config = dict(
    arch='convnext',
    model='CTC audio transcriber',
    dataset='short read English sentences (LibriTTS-R)',
    train_examples=26041,
    gain_aug_db=10,
    noise_aug=0.01,
    time_shift_ms=100,
    input='waveform_16khz',
    tokenizer='char',
    vocab_size=32,
    norm='rmsnorm',
    activation='gelu',
    layer_scale_init=1.0,
    moe='soft',
    drop_path=0.15,
    num_experts=8,
    moe_every=1,
    expert_mlp_ratio=0.5,
    slots_per_expert=1,
    shared_expert=False,
    wave_strides=[5, 2, 2, 2, 2, 2],
    subsampling=2,
    layers=12,
    width=256,
    kernel_size=7,
    optimizer='soap',
    beta2=0.95,
    lr=0.0019,
    beta1=0.95,
    shampoo_beta=0.95,
    eps=1e-08,
    precondition_frequency=25,
    max_precond_dim=1024,
    one_sided=True,
    adamw_lr_other_params=0.00085,
    grad_clip=1.0,
    gradient_noise=0.3,
    steps=7600,
    batch_size=96,
    epochs=28.0,
    lr_schedule='linear',
    final_lr_fraction=0,
    warmup_steps=760,
    weight_decay=0.1,
    adamw_weight_decay_other_params=0.05,
)
Rows from block 3 of a small CTC audio transcriber, named by matrix and row number. Rows with one number within an expert belong to one neuron, the router's apart. Each number is 200 + 20 x the weight over its row's rms, rounded and kept within 0 to 999. All counts start at 0.
Before each expert's rows are labels from the 100 clips, of 14976, where the router gives the expert most weight on average: "top examples" is what is common among them. Only what is clearly more common there than usual is listed. The data: short read English sentences (LibriTTS-R).
# router: slot weights (model.blocks.3.mlp.router.weight, 8x256, trained with AdamW), inputs 0-42
# up: expert up (model.blocks.3.mlp.up, 8x128x256), inputs 0-42
# down: expert down (model.blocks.3.mlp.down, 8x256x128, transposed), outputs 0-42

# expert 1
top examples: the word "and"
router.1,200,191,179,211,164,190,181,169,213,190,185,197,211,199,232,157,211,226,175,216,210,141,190,218,201,219,220,177,209,224,226,208,230,213,168,243,218,187,214,224,180,225,183
up.0,186,196,200,201,203,185,190,212,227,185,259,195,173,209,212,194,153,184,197,220,206,236,235,209,193,255,198,165,183,190,181,204,186,196,183,221,188,224,203,208,215,220,226
down.0,236,186,186,229,219,212,230,239,206,191,188,185,199,195,189,223,189,194,203,209,200,196,184,175,191,207,200,216,182,230,218,237,207,177,185,196,204,195,169,221,204,208,191
up.1,202,225,194,169,193,216,192,191,209,215,182,174,194,175,196,212,195,188,248,214,183,177,174,198,201,206,216,198,177,180,218,202,200,197,165,218,232,210,203,188,227,248,175
down.1,205,218,170,171,229,212,193,211,215,175,184,198,198,208,193,208,180,202,219,185,194,212,205,234,198,201,204,199,192,232,204,209,179,221,202,232,160,205,172,199,166,171,205
up.2,193,213,201,211,177,214,148,208,164,188,207,190,166,180,219,179,194,224,218,219,208,195,231,203,222,212,214,193,185,205,205,195,180,214,199,217,213,203,177,206,248,197,207
down.2,175,148,181,204,189,204,183,242,197,194,190,190,184,200,206,259,194,190,207,200,228,178,214,201,194,224,183,202,233,167,196,209,212,248,203,201,176,178,209,205,185,202,228
up.3,181,191,216,197,140,201,226,222,176,223,203,203,155,218,207,254,208,204,181,196,220,223,203,204,189,165,197,161,209,198,208,213,195,190,229,196,202,195,248,175,203,203,178
down.3,173,220,204,217,201,227,204,168,174,194,208,190,227,219,182,151,167,195,191,210,185,196,204,234,221,216,220,247,181,245,221,207,190,171,203,179,209,216,181,160,210,189,214
up.4,179,194,233,221,143,236,219,191,179,193,180,212,208,213,187,173,234,207,219,237,199,204,166,208,225,186,216,208,183,187,193,213,222,232,177,205,219,164,209,182,183,205,199
down.4,163,191,228,177,188,177,227,204,208,238,206,192,194,218,213,205,188,221,193,171,195,219,207,172,198,193,207,170,196,172,189,192,211,223,181,189,180,207,251,205,195,212,192
up.5,182,195,154,227,182,200,190,173,184,213,240,230,200,196,228,196,217,205,196,219,224,212,186,213,163,207,210,200,225,206,177,200,195,229,206,220,192,211,199,197,183,231,203
down.5,244,192,233,235,206,200,210,196,187,195,181,223,183,206,194,232,193,236,212,201,171,191,221,213,200,185,179,200,191,233,200,210,221,224,165,244,199,194,209,188,180,190,190
up.6,214,205,210,241,215,205,206,210,175,220,194,178,172,175,218,212,196,194,181,193,183,210,207,196,187,175,197,201,174,163,177,199,196,222,224,212,172,192,227,192,191,205,175
down.6,203,217,215,181,191,175,213,217,217,201,182,197,198,207,204,193,177,174,221,195,207,200,210,214,222,228,183,223,172,173,235,209,200,194,164,192,194,254,164,208,238,222,199
up.7,233,189,241,189,244,182,201,213,191,181,205,238,203,190,221,229,214,208,204,260,204,203,183,218,218,199,204,210,183,198,198,196,221,187,213,214,170,203,196,182,210,164,209
down.7,226,194,194,208,223,224,192,177,163,211,183,215,199,187,204,202,189,200,186,197,175,204,208,206,172,200,246,194,200,211,194,201,199,172,197,215,219,176,167,204,199,238,194
up.8,218,183,235,173,223,221,216,172,173,171,221,194,244,185,193,211,188,179,213,199,230,196,177,196,188,182,201,220,167,177,164,205,199,162,203,212,225,261,206,187,236,186,174
down.8,206,171,216,211,210,225,202,175,183,265,212,191,182,211,194,206,202,170,207,204,210,207,205,194,165,185,192,179,202,197,240,208,189,201,205,223,199,196,200,173,206,202,189
up.9,184,207,189,209,184,194,189,224,164,158,160,219,241,187,221,195,218,215,178,199,174,179,167,211,181,231,189,189,195,204,187,183,187,198,191,197,184,211,220,216,202,192,219
down.9,170,228,242,192,207,209,187,202,193,156,208,217,209,209,199,174,185,228,200,194,197,200,207,216,187,202,234,199,189,177,213,202,203,172,193,201,205,206,198,170,200,224,200

# expert 6
top examples: the word "what"
router.6,234,208,195,197,215,210,200,219,202,206,209,175,191,192,212,192,174,207,214,179,207,198,207,191,192,208,174,234,226,193,199,156,222,204,188,168,175,201,225,185,171,170,264
up.0,176,165,174,169,192,219,216,171,181,201,164,204,182,239,187,212,221,198,183,187,216,209,203,212,187,192,178,189,189,191,200,215,196,182,195,201,225,187,214,181,205,212,191
down.0,221,177,210,175,170,190,216,200,205,236,237,212,228,173,199,188,174,234,188,217,193,235,237,242,204,147,225,183,210,219,216,210,210,206,202,202,161,218,187,187,217,206,206
up.1,209,199,224,204,212,199,241,203,226,209,223,229,197,215,200,217,212,223,244,228,207,202,172,245,212,221,183,191,211,220,213,181,195,202,219,206,202,232,198,208,203,222,204
down.1,178,192,182,179,202,184,205,215,194,216,180,198,221,188,196,187,210,216,196,256,191,228,191,212,190,227,237,264,208,166,187,219,213,231,230,237,154,197,196,226,202,193,188
up.2,218,175,184,210,190,214,215,198,225,246,181,211,208,191,208,186,154,183,176,177,194,212,204,210,205,206,201,194,194,191,196,178,187,229,216,257,193,178,203,185,195,206,204
down.2,228,166,211,208,229,210,195,158,235,220,216,197,200,177,158,183,176,215,200,186,208,195,186,197,193,186,180,203,223,155,189,204,217,206,188,189,237,227,163,204,216,197,194
up.3,196,142,226,207,232,181,220,189,179,221,190,180,182,193,192,203,207,180,218,178,183,198,178,179,198,187,235,202,189,218,186,199,227,184,210,199,193,212,195,220,171,235,142
down.3,202,186,193,192,232,182,200,196,162,214,201,209,214,180,193,194,188,185,220,230,216,212,199,187,223,208,184,223,213,226,203,232,191,188,211,192,204,205,226,158,217,227,183
up.4,214,189,215,188,211,213,211,198,216,177,208,166,208,183,192,192,212,236,218,209,219,181,204,194,224,167,230,228,205,181,211,206,195,185,178,175,196,241,188,209,194,189,223
down.4,206,188,204,195,241,191,220,185,182,223,188,186,208,230,168,206,132,165,166,233,199,216,188,201,218,210,198,203,192,191,233,156,190,186,195,213,212,193,183,205,205,214,251
up.5,202,199,200,192,182,178,183,189,203,230,230,191,191,193,215,210,206,198,182,207,208,194,242,243,192,210,203,193,187,186,219,233,219,214,182,206,169,182,233,191,203,161,208
down.5,222,215,206,210,194,177,194,189,232,204,219,213,192,201,197,236,202,213,212,201,219,218,208,184,194,171,159,232,201,192,208,226,232,219,228,201,207,205,237,190,196,173,204
up.6,219,142,226,176,204,254,204,211,196,186,196,200,210,214,191,191,224,196,215,206,204,202,171,198,191,203,225,181,194,169,193,180,201,188,223,193,196,198,216,206,210,223,170
down.6,192,200,203,194,206,187,193,212,227,196,219,193,183,171,214,226,224,210,208,168,205,200,161,167,198,208,201,234,213,243,170,182,190,188,222,183,221,158,194,188,198,229,221
up.7,178,204,186,196,197,218,244,254,245,196,229,246,209,190,148,213,180,176,208,173,189,225,197,205,171,204,172,187,211,178,245,192,186,206,190,224,199,240,200,175,187,217,182
down.7,229,196,189,199,216,174,205,160,183,203,215,222,171,185,204,228,207,168,208,165,223,153,212,224,209,166,226,230,179,184,195,215,160,236,205,205,207,202,218,238,229,204,186
up.8,205,152,159,202,199,233,232,183,206,187,193,190,169,191,185,189,204,216,223,204,195,187,175,169,178,244,224,207,227,224,212,221,215,252,202,185,212,190,155,202,201,218,168
down.8,217,219,152,181,236,182,189,230,207,212,246,226,181,184,209,163,212,201,174,201,165,223,224,177,206,183,215,189,223,172,230,153,203,216,227,207,204,192,211,190,183,206,254
up.9,191,201,230,184,216,203,152,183,196,188,176,187,188,172,174,188,202,205,209,203,196,210,181,206,206,205,180,187,243,199,152,179,218,213,199,161,187,191,190,159,189,169,198
down.9,181,190,209,205,232,182,205,212,201,221,186,153,183,195,184,180,164,195,182,197,204,171,164,247,210,216,170,213,232,217,200,218,222,214,185,189,226,201,213,188,195,194,202

# expert 3
top examples: the word "to"
router.3,180,178,180,191,220,201,227,219,202,164,179,214,173,203,205,186,192,187,193,199,194,189,193,167,193,185,191,200,192,200,200,181,217,244,208,189,163,220,211,243,170,167,209
up.0,223,198,217,210,203,197,205,190,206,198,192,200,206,175,174,174,235,215,206,176,169,193,206,202,184,196,220,175,189,176,190,188,184,185,167,185,199,188,192,188,199,188,220
down.0,202,203,190,198,171,214,188,189,206,223,208,177,174,204,194,179,235,171,199,208,203,218,227,178,210,198,190,176,224,200,211,232,203,200,195,212,253,236,186,196,207,181,200
up.1,217,211,215,174,178,193,215,162,201,196,223,196,262,192,194,197,186,216,204,161,172,209,206,215,204,194,180,180,222,205,218,231,223,170,205,221,184,199,209,187,224,171,200
down.1,197,192,220,196,189,227,216,196,196,208,229,232,216,227,209,188,191,209,215,209,199,216,255,218,165,207,196,176,199,195,195,188,234,227,206,190,189,214,166,208,196,209,225
up.2,200,206,198,187,209,182,178,197,216,208,240,174,198,176,210,160,204,220,202,220,214,210,142,210,194,211,189,229,197,218,190,191,165,181,219,182,159,170,175,200,172,218,253
down.2,211,218,205,208,198,181,197,248,194,191,221,207,204,218,224,199,190,210,207,207,221,197,206,179,234,187,172,211,213,182,210,189,183,213,212,192,207,197,200,178,166,191,198
up.3,193,185,229,205,158,221,234,172,191,155,172,184,233,205,194,197,199,192,210,236,199,192,198,203,205,230,214,186,166,187,172,186,222,231,225,219,205,197,193,194,212,208,182
down.3,195,234,190,182,192,229,206,204,207,192,169,203,179,167,221,176,159,209,169,190,192,238,199,168,200,199,216,225,203,195,226,204,205,172,196,224,197,195,215,206,198,186,211
up.4,191,192,226,183,187,208,193,219,196,208,231,227,247,233,264,202,223,203,223,187,205,204,209,195,189,232,209,207,194,225,187,150,196,194,240,192,168,177,223,220,181,208,214
down.4,207,179,177,186,190,222,227,218,184,174,208,197,218,193,206,205,215,191,194,212,188,172,212,206,198,201,145,212,226,186,184,211,200,250,216,231,177,178,200,174,152,177,202
up.5,224,194,196,177,160,197,166,230,212,188,166,203,228,203,194,180,219,213,185,169,231,241,185,204,215,206,177,157,192,204,191,197,192,152,220,232,197,178,226,187,235,180,167
down.5,209,218,200,197,186,201,209,168,231,192,236,238,181,192,180,199,210,201,228,168,190,192,230,197,207,223,168,195,172,245,200,205,197,178,193,206,207,239,184,168,200,159,199
up.6,221,200,207,211,203,214,194,202,189,239,221,178,207,202,202,170,212,214,239,200,184,231,233,199,206,188,200,214,169,190,191,176,194,212,193,172,200,203,208,222,161,193,196
down.6,158,215,191,186,197,200,163,214,227,184,218,171,205,185,211,173,201,193,163,185,181,243,213,204,174,186,205,155,200,187,212,197,199,212,180,184,208,217,234,213,194,229,228
up.7,216,187,174,199,192,227,210,219,224,215,185,236,208,203,234,194,205,199,214,200,171,195,243,209,219,233,189,146,224,210,219,189,229,227,214,185,195,201,223,238,232,179,205
down.7,185,168,187,209,208,161,213,195,224,227,199,214,187,186,186,185,197,167,200,208,216,201,185,192,211,214,197,225,168,222,203,229,220,233,233,188,192,159,215,213,163,208,216
up.8,187,234,210,176,196,179,117,203,210,212,243,208,217,209,228,195,180,206,150,193,203,213,217,205,186,230,214,208,186,160,221,225,189,203,215,229,170,207,231,210,233,199,187
down.8,152,187,181,177,207,211,189,180,204,169,163,228,202,221,178,213,190,176,184,238,169,241,162,228,205,194,181,193,211,209,177,207,224,214,196,189,196,236,188,214,239,194,208
up.9,201,218,216,231,185,214,169,196,213,177,228,180,171,198,204,196,220,214,184,191,170,202,196,191,230,203,225,200,195,213,198,237,200,235,184,205,224,185,210,188,227,190,210
down.9,176,227,228,176,143,159,208,186,210,179,209,201,219,216,212,208,193,208,192,220,161,186,174,176,242,197,191,180,184,238,204,189,217,199,165,202,195,199,186,221,206,195,198