{
  "model": "CTC audio transcriber",
  "moe": "soft",
  "slots_per_expert": 1,
  "wave_strides": [5, 2, 2, 2, 2, 2],
  "beta1": 0.95,
  "max_precond_dim": 1024,
  "one_sided": true,
  "lr_schedule": "linear"
}
Rows from expert 4 of block 9, named by matrix and row number. Rows with one number belong to one neuron. Each number is 500 + 40 x the weight over the matrix's rms, rounded and kept within 0 to 999. All counts start at 0. Numbers have three digits each.
# up: expert up (model.blocks.9.mlp.up, 8x128x256), inputs 104-155
# down: expert down (model.blocks.9.mlp.down, 8x256x128, transposed), outputs 104-155
up.44:546540503479483553479486473465529500447487517493506502424515507535466477500493494475519462537530519501554479384507497467460509434451555486521454579450501448
down.44:545527527523575557426425445537555444519543533435482449520537485530542580445447449530493516528542510501477529475561606520574464469537513483543510545468510484
up.45:525438529507497428562497480480511523457446497585548565481526520478502458462454547517508618498530434556556508591554453497518499517489459441450543506428495455
down.45:597462488432463520470525436465576493470567442452552530529530472487500505506493505506526460494473537449498454525522494426459532529574511511462488417539591544
up.46:487494506548517500479449492442527456500513522540506495473469531474550506489539430489515522495531514517479492462529500498465475543514487508482510529537512511
down.46:514451497507572471468483471476493442354443570530457472452500494525518510513504514505561559489538546503469554500502492494473539433518449474454410449526449502
up.47:469483546549458504520514500447469488486498467481525466460527578505494491396505480527534557533521501500528440524465481506587554482494513482469444471510518509
down.47:472506470554498527506492528556505486518568449546480447493510491538511521535492502540439511602534464508552494522503520493508436520496397482496472481481512576
up.48:452546529564427462436502529549456525496515512595519477579459530455539538486495461543533487494481501524475421574504502470477498423522497562546522476530460498
down.48:446553454548507524519503506511515502583577526506518446485484533508540511506508531580495519547552500468536513413502465532548540443436553496473457572478433527
up.49:454509471512523482529503401473564477459483495524465404510522542487448526536513479425490541565483502527521606535513483561463484497552386524454581482446509500
down.49:536467467517474495473508463532524523546512502503532454454515508522499478525482624475447604481427575464520532433529542464478481570478488544536413495510522520
up.50:435525503492514498407519555528458470450494477521562491494423405429483477478497471511476460523532499495527464522481460455541558554485480572519476497433534485
down.50:479453534531508476518494455511489423466468467457518390480557500510521479437529491487506561574469476460509559538527495500468503537504449502505534480431474487
up.51:453518420493453469552449494544521537451475449599528503510539531465427499556521537538506493506561568497490505501466481465438518547504515515566490496455531562
down.51:531523536504540479495477467464503521479468571472480491480419530505493479475425540530477493490474570519474508518468557526533548551469517489583495478487488503
up.52:552491470574549551553525445547481508488480543501567539445532465516493612455548487589477521524530490518510468446495522469481494569528533475488462550393561563
down.52:527497521548473482450513539424507493545509533482553474508526434528567538509443412539500421576474446582453474555446420467510459532546519446472508540447514510
up.53:544485454508476488499486445475514491502512442473430483498464498491529475477516442521491529452546484493505545546483527438472489549490445456532550548490512482
down.53:531412537523532499429555426501494442518502520512507561481497502543530498550507556415505520488526446515482537581498510538543499529498449529501546512530499472
up.54:556529439502512472565512563550494505515553509488530519536485616497520492512518436540523552508516467525477428421437543509517521550497457486488517510464460523
down.54:421516521514467503503492524499457430527549469494484532508491462443521489508417477412472452533579432475556540481489550494536513565486532443508512477467522446
up.55:494534472516453422555531506547506472540447513473529518471459467559443509427486478483534548467513479469480549478471508478474535513456514450526504481445467503
down.55:487548506492511557550531542491460558450492504494558535586472440546523490536496528488512441472525476481474540453517441558493472491445511504429537489498486545
up.56:495508556535564527503507495508461484573588477500533381521539474588453526536497528524495470484482484509527482521456495503474482504490524499509551475492558523
down.56:473530459505522511552513527494552459526429506477389529479460427521467465495435489575481545459579428515509482475464431585520509482516470440549552529489492479
up.57:572500582451482532515526533509425482489491452519451511530564493447516477425486455487476478548466550438487465488564489493447496404418546484452514457478506488
down.57:445571544491519474443516504539446413479488452556564480444469449537513458531488495539473516436474552502485473427509509471507528518538527468585469486509530525
up.58:553478476485493445455523549523490437481461486507471484497503547494453538423549468502492415510456530492503519491445412474527499516531606462539532567474545528
down.58:470516466539533530551528449551514572474457524469486491371435502472498499522448458520581503525486423484417480466470459412536409507491484472506416509459506509
up.59:511526583517468502479464534403485445507474460464539510472569447533482502484503503485491454442482553543509486535461590463474457534483511446499483528460469569
down.59:528353489490553471534519478498495476529559562471484529554505458484472523553521507530469416491441542484392530471535528490504510531424516445499497525461496530
up.60:532430532541423477547489522443468498448545432472460533522517406522567532539494519514565451501524463448463510552487487388492486531468441492485546521449529483
down.60:479451539435491571516531503461568475536489550514518508520474477529484568514459482555466488563593477559460527515484491484573510510518512529470516521494538511
up.61:534475502457440495441556555532576496532517374443526519474548497469509543556457494496474534527429457506544530492545543511433445531453569527484453472525458575
down.61:421506465488455390561474566502470542543569433517517405403496461527484478471496500554482509484463427517557571570518487482498456541521553452468427456497564534
up.62:496451541457486481481538452569506397512556576491492482483497524484530464556515536482502525476470430471453532462519439484489505510560512535464538519549525493
down.62:458461508529557529504504462509466568431514511496416496490430467535480540470499569476490533539561523530574485471516510529565484524427504499495466503470504538
up.63:528507511432547506483470546527557575533517490399508503537529545471460542500504507536523457518425511549482472520555549515544485526466597497519567503544504581
down.63:414506496508492520420436464508498538483461412494501507503503481566548554436471483437473487528487535445469475525470460516539451462512524442472484538511414538
up.64:615483527504527524521485488519510516533493490516527490500545528547505514492545523490474492464511540483524568469548509545437460471536497465484504450517445454
down.64:498485546575553511516475527486554515525470439582427543506531529529582472452479490555501480483474464505475474538523489477503527447498486512429507543473548462
up.65:516470512589514534499463473453553549543445462505500478507526489498473500544540577510451493533510510498558525495536490481508486472518447440460459566505527480
down.65:517552490501428503538482489476477437441513511479472427471424527512511546497504530516587532505429522435442474474481534438438496557491552589464553526500403516
up.66:563513544487491470466538540490475430505490519502484492530487468466433541505500479515590520569474521508468538470463499475471455520448501467495470566548517509
down.66:496522488551482477496553471478481552515510442484525490392466554432550467479537527482490545490538468471444521544501575462483464552536524543514563479491455472
up.67:510448523559484474514491533473548536583469480493526509481522516517495542421520505483454514479500521515577530528508530474463482506566466470468482462577534507
down.67:470496458525476541533510406511506488543448476522486498527478500485563492474494459483387547524493504536446488541512496438496473574434490490493493584476388507
up.68:514515558514470425483482440463603497463530473511468555449464478572477544465553508577490471477475568512540486494471510578534502476547491552480510491496453554
down.68:515507502509513532467486580563502467541495513436557465436524521514542451466490464544452560526462503503529483488485519548543537517535476460483536544529455389
up.69:482478544548500487526514449558554461456498552509598521529495496508456534556468400518519486523468543622455491478537400507515485480483506463483495487420548458
down.69:547523475538442532534510506590584468465461513459523418466468490497480456555439433471482548571518475564497516534483482494499459464457431510469467484483538464
up.70:601500498505481554510463497447489448503511473527507410583542542566530531550486586436424495503540540447505514548481520447492487501430518455502446484529560536
down.70:525382508507485488521529460507540451456454451494512588535407508497440542486467600480577537527478549462464574476554583477442436525447473500498522516478517470
up.71:542443484498406475499524446524491515508438497540487557508486475479501531535508496471491515450508460515554497484468553495485528531468531507501532563534515489
down.71:483469503493507516481464469508538485520566511520466495491490482474460534518566521473380550524505517497572466512462468504520502487497439514545424463542551483
up.72:469505445422518483512476525477479525555471518506539512484447447468573480532540496454473583526541535475512494518527551392448492565495549492522495509496511479
down.72:541512548514506492456515484527467503553522520475513485486472465532534486502490562524471481467448448530525508480563531532424472495499503520504474535440460534
up.73:500525521593518427488563512442525423495533536461459497496508593536527516442639510468469487492506496489494413451468517434560513474491517538462522507483532512
down.73:458482497435552450539541483428602484514508501570534471472496375484497473446431427474522493518452428467399505633488553455530483505534509444476533499515465522
up.74:500457478597490569549573493484462407528504526430463444510568475452530492466507516468478565534468514521532537521536485537495504509419507478536546448488514403
down.74:563446562485432597415420489432542479458570503491535493520478485452541508507534486507518465610543467489504461513508499525454535513474421413522458555464513548
up.75:537489500532514521397507581545497458507537473531485529520589536417470464476500434481554544491531508481489547467539478424483514544455495461503474507450421547
down.75:576469542492530475501570480491515477534489498571518513533462502488485595504480540508535440491472569422526492511509508494500497521520498455580524430550529556
up.76:500475491509470513539533437489502519498451509472586398552543511456497459414518445438499501554568519576447427508492430446491463552513526559468446547547543444
down.76:524581472444514495440496495567593519457559449444545427459454581503514492477534493507469505562476535432500451481407482456497515585540515485540474484551487523
up.77:550520552563483421482495505395431422480488546446602538489536525517505447457435501502409514478532483545454495571502494505511490528527519519477489456516429530
down.77:475469508532454488435494552537533509462425463453594487480564478496424502504566547548509527548404537504509443448522499579539429472419519532526536531564467484
up.78:529508475513491609522432498529497537496542438488502549516579488503547493463485540453478580429524503453467475501499473546578565483457491440485458476579446479
down.78:474470534456526521527442561502471486527561493503487538478518422621428415505552507505543499484556538531497483500456514549434515517515541553510519511420435541
up.79:555595586507418544544426519543483478502445520480495521473520546481559475528456566486444548476425425523480471515465542624521455474447606540526444478479493513
down.79:535454537499560488541493497561553606444365466461503470552539564504480551510497573449519554532512499448460544475437419502494538576552525455452484522515518484
up.80:568468450463481508546534481474471471575554477483515507424480504485517474549477531576531568481535510455485487480548465495451485595547468466511509567576578494
down.80:448570497473496507498525476522499485435466465494541563523472562523499555474557466440484406514524469416529529502488528505554542459445435514499538426570539496
up.81:484501515512514553476514488488485442524446473506493498440536467469497522457490528475477465441487552511487553515509512508492474478459533518461489465472481522
down.81:511594583455474482466484500514519546479491511495457530473519592554507518482527538565495537478549501543517466492444537527501518524474467472591509532469499558
up.82:513475561489566531495513457450462499485515536477540436513493436524503533510546447509492482506528458588500531512428538492467498512517496515453552543434497516
down.82:519505487523494584393472497493528488479520542525490482506470522582486508448520455476506494535494511511434482463478502519450511434510484579502443566470483455
up.83:526502501579460498499501515437552459516512512520480544521398455475508462386489491449539492537507479500485569554566501480524509500504484505540483469473424480
down.83:449472479482473637488542471531507521545491446540525498434500487463564471527605467521491585510510479520530509474522482518500528548582456504445550497526518537
up.84:491531497585465458528557525471527572535447511456520505411546460525481487476516551455493506536503489541478472535443446579529467456484543542500544430559502504
down.84:449460504491523417507561442456446475489494465527462431484461494502485444531509512490556488432502536526543505422493538464475454489489527466513406513412460498
up.85:530535512481559439517525495560471502466488546534622521562509523448567443506459506560531466484562547462479526570517480504461466546526572399559526527525491498
down.85:466469505497539470514542460455460408484485466492486442519601510540470459478495491532498516507475512457513398479442509436477549524501540455485493472585563503
up.86:533461426560553521530519508472477575415550518526481435430564507548472511488555510505514537551498458560483448514545469533492501597456462444575510501434459581
down.86:520533546473550543459468552457536570503555542449479483469534562483486580475459497495510454542492452506489555471551489564473550523554464504507540489513525501
up.87:554516495578510447473472450564496527464491459505476470512511478486553557488454473456512527532469512481455556467500424502376511437494490587504536478486541504
down.87:543502514449516466469467509451504525482484457545454502544515489476494443487504503471478548516497446482464513501516580436465526491527549465539449470414480541
up.88:488541518459506508470505527523452480550519535453502548525515394497484557479504465540489495422513577439545506541489538545576478445509476518462480488481531521
down.88:507555469499439456437436463525527463539496524500578532531437529536480500453508517529477495515555535546495442544406524470527518546494520517491475471455579449
up.89:512460506472457445501459566471503495596542539556445509548470510542539541487499533559522503505391523534414522526519519534507584459450454406577492529557531508
down.89:493476538485515509514578453481524565502481512502542488483509439516472518470496481533600417485516523506494455480536464455489551462476561589480476461495492498
up.90:501461489501416532526500555489489484575578515499510572599527482444575526504477509475502477489494550481544548437522498426541471504553523525538496495473476537
down.90:503572579513457510500480509537415455459550539496423539487524489497453438473532524461504539463537556518462504546509531509529481486469439463506471464495454490
up.91:540480404571561480446494498616485503485520557518506513484520513483469560494550483482523469467554537479408452439480506532581555499519470494535513484466484517
down.91:545548549485515510520439555500490478576437520511477507541573488513478487507516517509495485404542516540468551490536470498524572562535447570431513526594489477
up.92:453549508513521500576463476500510508443521549600468474506469429464479513532562448450443537499447459493503490492541489445548529487470517553474542538438521539
down.92:524518477527610605533408501545554481574513440495513506477553567459464563537515551482494426568505438474557473467469541549437410470498467503499486506490545514
up.93:516540554548468506564471469474453512569549493485464495562524521497477537457574474479476543511488589491529452482405466523442501500507495476547514506495469508
down.93:519448516447559376487429521452540534469495463479506476503490548461479530508442452551542477462467487500496580537477459500453480527586539537551561511495509566
up.94:468573419477502503446495462531547512445514543558493463459477532532585557528567431434587462559461506445577476537503467486533489501473559563471457536510465465
down.94:499454460431491473498488424493493515466453492497495505493470502491572495521474488472493529539477513512538558477460445500437513510552510568516449519523518522
up.95:477532539520496526554513540531429482518478487513514502496470521537538458480454487561487521498550516464435564458513494492501454562459470474615464516576453487
down.95:474547494489503447537485513479506488564540494541597473497510516497487451606564529470520455472514566533516507429519507578445548458517563469437534479523472555
up.96:526485492604435492456492536468542440401415519519475510504496532563451487522542489489556472525503540512522452388492548476543493505474545482539543513464527517
down.96:461479506530475450466499431534536504482530586536453543480564576539524562498529528485530518575444488559560481532571448492443475545500525414513501573476482437
up.97:473492499438502501484512463464490502479465508495478441509479470533500536468512476516520427485532478436524488445558448480440428499452514492481515540538531488
down.97:490454487521491541549491568447501510475450528460491571529508496498448566537476512464574523481451537501529502467467445486506443464555564495505484566515553445
up.98:536452500505478483506479482503564452477457516533523471487593521522427470525426539407521535525429498557514544459534480488567464499467528537498508537487469471
down.98:452566490526508498567510535480474569500488510474448511523501434519514493558449497500473522524416478476550461493525550555493554460513492495563526541528491424